config.yaml
n_mels: 64
input: "log_mel"
vocab_size: 8027
beta2: 0.999
lr_schedule: "wsd"
Rows from block 2 of a small CTC audio transcriber, named by matrix and row number. Each number is 500 + 40 x the weight over its row's rms, rounded and kept within 0 to 999. All counts start at 0. Numbers have three digits each.
After each channel's rows are labels from the 100 clips, of 14976, where the channel reaches its highest value: "loudest" is the band of the loudest frequency at the time of the peak. Only what is clearly more common there than usual is listed. The data: read English sentences (LibriTTS-R).
# conv: width-3 conv (model.blocks.2.conv.weight, 240x240x3, each kernel summed), inputs 120-149

conv.196:482442508417470496507484459522470547512464464445527539516436482488548507510507512485438460
loudest: 500 to 1000 Hz

conv.219:544495439439496402483465503559491507553508490588498491494509412499518499554492580508468437
loudest: 4000 to 8000 Hz

conv.188:504532358546503451483520454469330601516495490546524516540483477488514512496509575505551510
loudest: 4000 to 8000 Hz

conv.144:523512317513505475458489459489435538498535519559523504478538436480508491461503606459488524
loudest: 4000 to 8000 Hz

conv.162:447475463518518517508548469482469545536510492527522528570460605546525457568501543570539517
loudest: 1000 to 2000 Hz

conv.216:498510468436516501506523552498479453491504488487466483413519482499543491428518571518519513
loudest: 500 to 1000 Hz

conv.100:526510501421499473426503493519499496493495526518478489424577488461497469601499492511490492
loudest: 4000 to 8000 Hz

conv.168:572566533475498488505501420480383575519510453504510547519593501519549515533505364531452524
loudest: 4000 to 8000 Hz

conv.212:430507728458497504518500487520571443502488456417516505505481508530513477495486366522467510
loudest: 500 to 1000 Hz

conv.165:477473529457540528549529505513557434481494530482487481443490502503511527365527538495551505
loudest: 250 to 500 Hz

conv.133:496502526530497515528548432488376527508496391471544479509502517530555452475511440540483525
loudest: 1000 to 2000 Hz; 500 to 1000 Hz

conv.228:506529560476507492502481495536455444486492493570419500518582411492539484533489463460480492
loudest: 4000 to 8000 Hz

conv.195:505489507429509513503517518492432474521493477522482484475506504540524449525498440514519512
loudest: 500 to 1000 Hz

conv.31:508452566454492490482494441495540559524476457431488537478464460494442495483507486445471487
loudest: 500 to 1000 Hz

conv.231:526478369469540523533504442457464552481519595502489458464489452517565517485498518460480505
loudest: 500 to 1000 Hz; 250 to 500 Hz

conv.112:569498335529509502485472427479330575492484470552494508550557490466515505449471459483491506
loudest: 4000 to 8000 Hz

conv.110:451481437417506486511506467488504579519488546441449508606490511496557478448492482454488475
loudest: 500 to 1000 Hz

conv.69:502512514425483520518554359500449510512513388450524533488490585531499488449527426557512515
loudest: 500 to 1000 Hz; 1000 to 2000 Hz

conv.190:542484444470542491537558490505487455518496486502506483482490528509527478516517459522510516
loudest: 500 to 1000 Hz

conv.185:453492494484487518511518486501457547476514482380514518503528581515506486550508601530450511
loudest: 250 to 500 Hz

conv.8:467477518516484538477530558485454557514484494470500518552575577579499497525507528566516523
loudest: 250 to 500 Hz

conv.49:555493480435497521500490509508470521507494493622475495492542467455510507575519561488482490
loudest: 4000 to 8000 Hz

conv.87:528558481431492500504526487492479511519495500542460427526530492514513438515490507490524507
loudest: 250 to 500 Hz

conv.114:480471457439510504525516535510499464487469554491493449456451486497540483406499549488555506
loudest: 250 to 500 Hz

conv.200:427471508486539452514525468490512524550493485422503548528469518520477517528526423516494477
loudest: 500 to 1000 Hz

conv.117:546513570558479504497526473499452489493517449462493443518524492520539425544493358500484518
loudest: 4000 to 8000 Hz

conv.232:443427449536513507484515410507523540532483512482535558569461543537527550581511512563550487
loudest: 500 to 1000 Hz

conv.136:570505496471521453454487419460452498500497474459467501450468470460556438507451519502492500
loudest: 500 to 1000 Hz

conv.236:440498479447522500508472504495526438485498517400472514513490498480462550437516422508452494
loudest: 500 to 1000 Hz; 250 to 500 Hz

conv.90:547490442490518501515586435483411495564511433546505500502490518498513500538532455532509532
loudest: 500 to 1000 Hz

conv.189:536496488462540490527561481489464419500515461542482442521523504527487480542500454491589509
loudest: 500 to 1000 Hz

conv.29:499503707477494496445441480467542444506494429476491505484555499504426493454514430465478471
loudest: 4000 to 8000 Hz

conv.140:521475437470507512491529445509485584501476554525504493473455513517550506481473501495442484
loudest: 500 to 1000 Hz

conv.40:544507458567480486512512522500437599462487497584485471611531515526524482588489498505501520
loudest: 4000 to 8000 Hz

conv.85:450496568530519509487486458485533471504507482448524528502479517514483513405513423493458513
loudest: 500 to 1000 Hz