{
  "model": "CTC audio transcriber",
  "dataset": "read English sentences (LibriTTS-R)",
  "train_examples": 15625,
  "gain_aug_db": 10,
  "noise_aug": 0.01,
  "n_mels": 64,
  "hop_length": 160,
  "input": "log_mel",
  "spec_augment": true,
  "win_length": 512,
  "tokenizer": "word",
  "vocab_size": 8027,
  "arch": "crnn",
  "norm": "batchnorm",
  "activation": "relu",
  "depths": [1, 2, 1],
  "kernel_size": 3,
  "stem": "single",
  "widths": [192, 240, 288],
  "rnn_width": 256,
  "rnn": "lstm",
  "bidirectional": false,
  "rnn_residual": true,
  "rnn_layers": 4,
  "optimizer": "adamw",
  "lr": 0.005,
  "beta1": 0.9,
  "beta2": 0.999,
  "eps": 1e-06,
  "steps": 2300,
  "batch_size": 64,
  "epochs": 9.4,
  "lr_schedule": "wsd",
  "decay_fraction": 0.4,
  "final_lr_fraction": 0,
  "warmup_steps": 230,
  "weight_decay": 0.1
}
Rows from block 2 of a small CTC audio transcriber, named by matrix and row number. Each number is 500 + 25 x the weight over its row's rms, rounded and kept within 0 to 999. All counts start at 0. Numbers have three digits each.
After each channel's rows are labels from the 100 clips, of 14976, where the channel reaches its highest value: "loudest band" is the band of the loudest frequency at the time of the peak; "responds to" is what is common among them. Only what is clearly more common there than usual is listed. The data: read English sentences (LibriTTS-R). In brackets: how many of the 100, against the usual share in percent.
# conv: width-3 conv (model.blocks.2.conv.weight, 240x240x3, each kernel summed), inputs 150-179

conv.205:464520476454507502534532490507485483495501516483510518511487501508514444445475517488505503
loudest band: 250 to 500 Hz (62 vs 13.4)
responds to: voice: female (96 vs 52)

conv.39:518486560416497487502471487484526414498498524494513473523460500456474445518476475458494509
loudest band: 500 to 1000 Hz (60 vs 7.4)
responds to: voice: female (83 vs 52)

conv.83:541504562519495463484480483495531441506500494516517516501529505498490506497471498507480521
loudest band: 500 to 1000 Hz (55 vs 7.4)
responds to: voice: female (82 vs 52)

conv.163:496505451484502477501506487509467479508496506458534452524474517498510461479480517509466521
loudest band: 250 to 500 Hz (31 vs 13.4)
responds to: voice: female (84 vs 52)

conv.56:531541447511514526509514468502515511504522485490520548487493521512503463436504491530500504
loudest band: 250 to 500 Hz (63 vs 13.4)
responds to: voice: female (97 vs 52)

conv.24:482511510506532520484531474514500507504488473459533515486451506471455524487477493513514475
loudest band: 250 to 500 Hz (51 vs 13.4)
responds to: voice: female (94 vs 52); the word "she" (42 vs 8.5)

conv.225:464474491466514577466500473507490505519508488442488507510443505516454466521486520494493474
loudest band: 500 to 1000 Hz (41 vs 7.4)
responds to: voice: female (94 vs 52)

conv.167:515513484503481444504492495502495483477484505500504525479546474491517548473461483505512461
loudest band: 4000 to 8000 Hz (41 vs 5.2)
responds to: voice: female (83 vs 52)

conv.36:483488464527529485496482487516549544468512497496488459536515524456445479540483484515508507
loudest band: 500 to 1000 Hz (61 vs 7.4); 1000 to 2000 Hz (29 vs 2)
responds to: voice: female (85 vs 52)

conv.107:494533517490494459486473505477498447476502502498555400504464519467477462490491492494458505
loudest band: 500 to 1000 Hz (34 vs 7.4)
responds to: voice: female (80 vs 52)

conv.86:486520481503482529535513516501471533496494502494533465489526472492553481453475470492551541
loudest band: 250 to 500 Hz (82 vs 13.4)
responds to: voice: female (84 vs 52); the word "you" (33 vs 14.4)

conv.12:496483474466482491502537502513500486496523514524492442517477507449503461498574442477504489
loudest band: 250 to 500 Hz (34 vs 13.4)
responds to: voice: female (79 vs 52)

conv.73:490480483404514457500508449507515492463490507511497492522472499518466466497475485485560516
loudest band: 500 to 1000 Hz (66 vs 7.4)
responds to: voice: female (91 vs 52)

conv.208:503488432470478484519523507494476493497471483494491505536503508513507504447514493440496515
loudest band: 500 to 1000 Hz (32 vs 7.4)
responds to: voice: female (95 vs 52)

conv.21:516507486486547536483548455517503506492516472488501490500486519504517527470480503501417472
loudest band: 250 to 500 Hz (68 vs 13.4)
responds to: voice: female (93 vs 52)

conv.85:470501489497542513469505492502512562473514497476462533501494508487451475499464492491494501
loudest band: 500 to 1000 Hz (28 vs 7.4)
responds to: voice: female (98 vs 52)

conv.217:459526510463506497491504474510488494511506471481494515513418501500523454490493477501505509
loudest band: 500 to 1000 Hz (72 vs 7.4)
responds to: voice: female (91 vs 52)

conv.3:491466509449555497473470480523493518503493465489508485519476508505474447492475499474544540
loudest band: 500 to 1000 Hz (64 vs 7.4)
responds to: voice: female (90 vs 52)

conv.219:508464467516482515498506486488495460504483515484491540512505486511478537501486494542474568
loudest band: 4000 to 8000 Hz (32 vs 5.2)
responds to: voice: female (79 vs 52)

conv.20:456520479430527481508479472493477509477497498491512470500441507466482468471483478510477486
loudest band: 250 to 500 Hz (43 vs 13.4)
responds to: voice: female (87 vs 52)

conv.169:461500479490482514497531470493480530545490524475507448510481496514508521507506491503420514
loudest band: 250 to 500 Hz (32 vs 13.4)
responds to: voice: female (87 vs 52)

conv.6:463497501481552477482480493520514522499508485499498507512484519499478453556464502490521508
loudest band: 500 to 1000 Hz (82 vs 7.4)
responds to: voice: female (92 vs 52)