python train.py --model="CTC audio transcriber" --dataset="read English sentences (LibriTTS-R)" --train_examples=15625 --gain_aug_db=10 --noise_aug=0.01 --n_mels=64 --hop_length=160 --input="log_mel" --spec_augment=true --win_length=512 --tokenizer="word" --vocab_size=8027 --arch="crnn" --norm="batchnorm" --activation="relu" --depths=[1, 2, 1] --kernel_size=3 --stem="single" --widths=[192, 240, 288] --rnn_width=256 --rnn="lstm" --bidirectional=false --rnn_residual=true --rnn_layers=4 --optimizer="adamw" --lr=0.005 --beta1=0.9 --beta2=0.999 --eps=1e-06 --steps=2300 --batch_size=64 --epochs=9.4 --lr_schedule="wsd" --decay_fraction=0.4 --final_lr_fraction=0 --warmup_steps=230 --weight_decay=0.1
Rows from block 2 of a small CTC audio transcriber, named by matrix and row number. Each number is 200 + 30 x the weight over its row's rms, rounded and kept within 0 to 999. All counts start at 0.
After each channel's rows are labels from the 100 clips, of 14976, where the channel reaches its highest value: "loudest band" is the band of the loudest frequency at the time of the peak. Only what is clearly more common there than usual is listed. The data: read English sentences (LibriTTS-R). In brackets: how many of the 100.
# conv: width-3 conv (model.blocks.2.conv.weight, 240x240x3, each kernel summed), inputs 60-89

conv.227,210,246,202,158,246,184,229,202,176,225,213,217,218,225,210,225,193,98,211,201,239,198,195,224,162,215,213,224,235,189
loudest band: 2000 to 4000 Hz (88)

conv.196,201,161,221,153,199,200,159,234,197,152,198,253,187,196,145,210,198,159,213,179,203,188,212,200,218,203,190,234,198,191
loudest band: 500 to 1000 Hz (43)

conv.133,201,207,283,194,216,138,189,191,198,230,211,180,190,223,197,173,200,101,211,190,168,225,165,190,196,229,177,244,204,223
loudest band: 1000 to 2000 Hz (32); 500 to 1000 Hz (32)

conv.117,193,214,250,219,190,165,182,220,261,273,200,153,170,165,212,200,165,231,203,180,178,222,133,174,205,174,195,287,181,214
loudest band: 4000 to 8000 Hz (25)

conv.232,211,212,259,224,227,192,237,192,162,259,203,207,216,198,213,213,189,259,181,213,252,167,277,223,291,213,162,177,256,161
loudest band: 500 to 1000 Hz (31)

conv.163,207,157,211,180,192,215,125,234,159,19,234,237,207,195,200,166,222,192,211,193,218,199,180,192,195,209,160,242,211,230
loudest band: 250 to 500 Hz (31)

conv.125,174,219,210,255,237,195,179,205,230,178,235,177,133,126,219,105,206,184,193,206,186,257,195,198,217,216,185,232,181,192
loudest band: 250 to 500 Hz (49); 500 to 1000 Hz (45)

conv.130,226,187,224,209,225,154,174,122,184,172,196,203,202,193,196,173,204,150,212,214,213,197,252,225,210,198,194,198,218,156
loudest band: 500 to 1000 Hz (51); 1000 to 2000 Hz (26)

conv.49,202,256,155,211,169,208,221,187,186,232,196,214,222,217,223,223,215,263,204,205,176,182,254,208,196,170,222,182,204,208
loudest band: 4000 to 8000 Hz (33)

conv.185,204,191,230,218,197,197,198,187,170,236,202,151,181,218,241,127,212,297,227,197,179,182,191,199,221,207,184,168,202,187
loudest band: 250 to 500 Hz (54)

conv.151,222,152,148,213,154,232,188,158,174,139,204,157,195,228,194,218,194,184,173,218,191,197,238,233,182,192,194,199,195,201
loudest band: 500 to 1000 Hz (44); 250 to 500 Hz (34)

conv.192,188,219,219,204,172,177,192,250,189,159,213,245,227,151,184,195,228,144,210,186,181,203,194,194,167,188,207,291,198,227
loudest band: 4000 to 8000 Hz (87)

conv.8,219,226,229,241,204,213,188,268,165,247,191,164,176,242,251,170,186,215,221,206,187,199,146,188,183,194,228,187,233,232
loudest band: 250 to 500 Hz (62)

conv.207,207,219,157,187,164,195,289,178,245,90,228,212,220,175,224,193,222,190,195,181,217,181,185,194,187,186,211,214,174,184
loudest band: 4000 to 8000 Hz (58)

conv.23,209,205,149,220,230,156,228,147,243,251,182,201,248,163,249,164,130,231,201,151,190,241,171,214,213,168,207,177,213,211
loudest band: 4000 to 8000 Hz (82)

conv.96,192,128,224,247,203,176,182,219,162,171,209,232,181,151,162,191,200,266,208,211,206,212,195,200,239,201,137,275,228,156
loudest band: 500 to 1000 Hz (62)

conv.139,185,204,145,161,183,201,176,205,200,153,211,158,202,144,222,146,201,177,190,181,163,221,199,184,233,195,203,207,187,190
loudest band: 500 to 1000 Hz (56); 250 to 500 Hz (31)

conv.84,198,174,214,172,196,206,218,196,180,134,201,211,204,214,215,159,217,206,188,193,203,168,227,190,193,195,151,179,211,210
loudest band: 250 to 500 Hz (40)

conv.136,191,180,221,157,195,149,215,153,143,192,192,222,229,184,189,167,169,107,213,152,183,168,182,219,213,167,143,245,196,209
loudest band: 500 to 1000 Hz (38)

conv.218,192,193,185,193,193,171,247,158,200,244,198,123,209,146,234,149,179,129,200,178,195,224,179,197,180,189,197,189,182,202
loudest band: 4000 to 8000 Hz (99)

conv.180,217,182,168,196,204,204,206,154,202,130,180,205,200,166,168,175,170,243,183,170,204,195,135,215,175,170,230,216,202,232
loudest band: 4000 to 8000 Hz (25)

conv.162,223,235,209,293,233,218,178,240,112,235,181,184,179,181,191,222,215,302,195,220,200,208,195,210,221,191,231,176,211,217
loudest band: 1000 to 2000 Hz (26)

conv.177,209,215,172,226,246,178,228,169,235,198,207,194,180,185,249,185,187,201,216,217,212,227,194,240,185,220,191,265,199,207
loudest band: 4000 to 8000 Hz (81)

conv.115,210,172,179,252,213,182,169,182,172,175,210,187,178,189,242,166,218,142,192,221,172,228,248,202,239,206,129,175,183,174
loudest band: 500 to 1000 Hz (70)

conv.18,194,145,235,251,212,245,210,197,202,284,186,171,192,165,167,208,190,261,200,212,245,189,197,182,161,204,223,200,232,189
loudest band: 2000 to 4000 Hz (44)

conv.197,169,177,286,181,218,171,202,225,245,194,203,205,157,188,201,170,180,130,206,179,233,201,127,191,219,214,167,308,204,213
loudest band: 500 to 1000 Hz (56)

conv.144,199,194,174,171,215,210,185,266,172,262,187,220,202,190,156,173,225,190,191,200,200,182,212,215,207,200,218,212,176,243
loudest band: 4000 to 8000 Hz (88)

conv.170,231,251,258,209,210,213,144,166,226,195,163,206,188,236,209,219,184,152,190,195,181,216,208,203,186,206,213,233,210,209
loudest band: 2000 to 4000 Hz (43); 1000 to 2000 Hz (27)

conv.137,202,153,218,222,253,163,187,195,188,244,212,138,169,205,192,252,211,164,209,218,223,231,228,223,177,241,232,182,235,209
loudest band: 500 to 1000 Hz (46); 250 to 500 Hz (42)

conv.131,212,196,265,180,215,195,201,159,207,131,229,188,233,254,212,186,212,147,204,215,207,206,187,198,178,244,182,239,212,175
loudest band: 500 to 1000 Hz (51); 2000 to 4000 Hz (26)

conv.5,192,166,236,192,188,207,156,156,165,119,226,185,188,200,224,156,214,216,212,210,205,216,149,204,191,197,150,249,173,195
loudest band: 250 to 500 Hz (39)

conv.234,218,145,180,229,210,218,192,224,126,286,191,163,199,205,174,208,186,253,177,215,202,194,198,226,175,203,193,186,226,198
loudest band: 2000 to 4000 Hz (51)

conv.143,219,193,207,181,177,211,108,196,168,69,215,165,227,229,220,165,198,99,217,204,206,208,151,214,169,210,157,261,192,211
loudest band: 250 to 500 Hz (53)

conv.123,214,259,130,222,203,141,174,192,274,140,187,195,217,252,273,247,178,160,206,186,208,256,191,191,132,200,218,222,176,209
loudest band: 2000 to 4000 Hz (62)

conv.22,199,139,239,187,222,195,168,205,176,129,224,216,146,210,195,188,239,124,200,229,217,161,265,218,229,222,189,186,204,196
loudest band: 500 to 1000 Hz (74)

conv.213,224,197,225,216,234,146,181,227,201,128,218,221,179,226,188,182,213,117,210,218,234,208,255,220,205,232,191,194,214,174
loudest band: 500 to 1000 Hz (67); 1000 to 2000 Hz (32)

conv.66,202,208,114,182,202,176,223,185,213,149,194,158,211,153,190,189,188,41,211,193,219,216,188,209,134,204,218,171,202,195
loudest band: 4000 to 8000 Hz (80)

conv.61,201,232,230,209,208,158,213,173,260,223,200,216,172,148,215,157,213,176,212,205,183,202,172,196,150,195,222,282,173,173
loudest band: 4000 to 8000 Hz (53); 1000 to 2000 Hz (27)

conv.76,221,222,200,214,186,173,189,195,164,171,196,175,200,157,196,173,189,129,210,220,192,200,140,189,201,193,230,233,185,181
loudest band: 500 to 1000 Hz (56)

conv.188,200,238,189,196,249,146,202,232,221,221,196,246,209,178,218,165,183,182,197,185,221,196,192,213,225,215,226,228,210,217
loudest band: 4000 to 8000 Hz (36)

conv.194,203,199,161,145,186,231,147,196,200,154,185,197,258,234,120,260,181,189,183,185,198,208,146,198,151,195,254,218,195,225
loudest band: 2000 to 4000 Hz (38); 250 to 500 Hz (31)

conv.2,195,233,250,217,234,188,203,180,212,175,208,112,198,224,166,231,179,183,195,211,190,219,219,209,157,206,186,202,218,184
loudest band: 2000 to 4000 Hz (62)

conv.19,197,171,228,215,214,189,167,157,196,240,213,196,232,207,210,208,208,164,219,230,240,216,240,229,188,218,186,261,208,189
loudest band: 500 to 1000 Hz (52)

conv.111,160,208,233,213,177,197,240,146,174,250,215,196,173,102,207,124,205,167,188,220,200,219,224,196,251,198,182,234,193,207
loudest band: 4000 to 8000 Hz (33)

conv.121,161,213,175,186,151,178,252,193,146,156,206,199,181,95,220,144,184,209,192,193,182,235,237,203,213,159,166,205,179,195
loudest band: 4000 to 8000 Hz (98)

conv.153,203,146,236,148,177,203,190,252,203,139,203,221,224,249,199,222,213,140,206,189,196,184,185,190,157,196,209,246,204,236
loudest band: 2000 to 4000 Hz (60)

conv.40,208,273,189,222,162,194,271,150,232,190,188,197,186,219,261,225,194,219,183,190,189,169,181,197,164,178,183,189,176,157
loudest band: 4000 to 8000 Hz (41)

conv.75,206,164,239,188,187,183,122,178,148,173,198,173,192,258,188,160,197,137,203,205,186,210,148,179,175,205,194,187,205,226
loudest band: 500 to 1000 Hz (30)

conv.57,198,151,250,251,223,241,208,157,154,174,200,223,181,149,142,257,212,205,199,227,202,189,220,218,192,201,240,183,217,204
loudest band: 500 to 1000 Hz (46); 250 to 500 Hz (40)

conv.112,213,219,203,189,228,144,259,192,233,178,183,197,207,158,176,162,163,167,206,173,205,201,158,213,198,160,236,225,214,204
loudest band: 4000 to 8000 Hz (88)

conv.48,236,217,186,172,207,185,247,237,175,184,229,202,92,153,174,150,161,116,151,212,220,216,178,207,187,191,198,189,222,183
loudest band: 500 to 1000 Hz (30)

conv.168,208,220,194,184,218,159,239,199,244,185,203,233,185,180,201,188,189,152,243,208,199,200,170,218,212,212,199,239,188,149
loudest band: 4000 to 8000 Hz (84)

conv.100,196,170,138,172,191,190,215,210,167,228,216,278,221,177,208,196,214,194,224,191,186,162,215,200,186,188,213,194,198,239
loudest band: 4000 to 8000 Hz (83)

conv.190,189,136,236,241,199,185,147,203,176,175,213,216,159,144,190,160,236,220,221,225,215,206,195,204,186,213,134,185,201,155
loudest band: 500 to 1000 Hz (43)

conv.156,215,189,278,178,222,171,177,234,167,167,229,250,171,191,172,218,229,216,219,213,214,180,130,212,156,203,218,163,226,171
loudest band: 2000 to 4000 Hz (27)

conv.90,192,217,255,238,198,167,185,192,196,176,222,199,134,143,169,137,232,226,210,240,199,186,181,195,190,201,181,225,192,178
loudest band: 500 to 1000 Hz (44)

conv.42,194,253,197,210,182,188,196,245,230,111,187,203,201,172,225,126,221,131,190,200,160,201,237,191,195,205,244,259,156,200
loudest band: 4000 to 8000 Hz (83)

conv.93,221,181,240,186,240,182,190,238,154,166,197,178,193,233,193,257,190,206,222,205,233,197,147,220,174,206,205,170,230,197
loudest band: 2000 to 4000 Hz (83)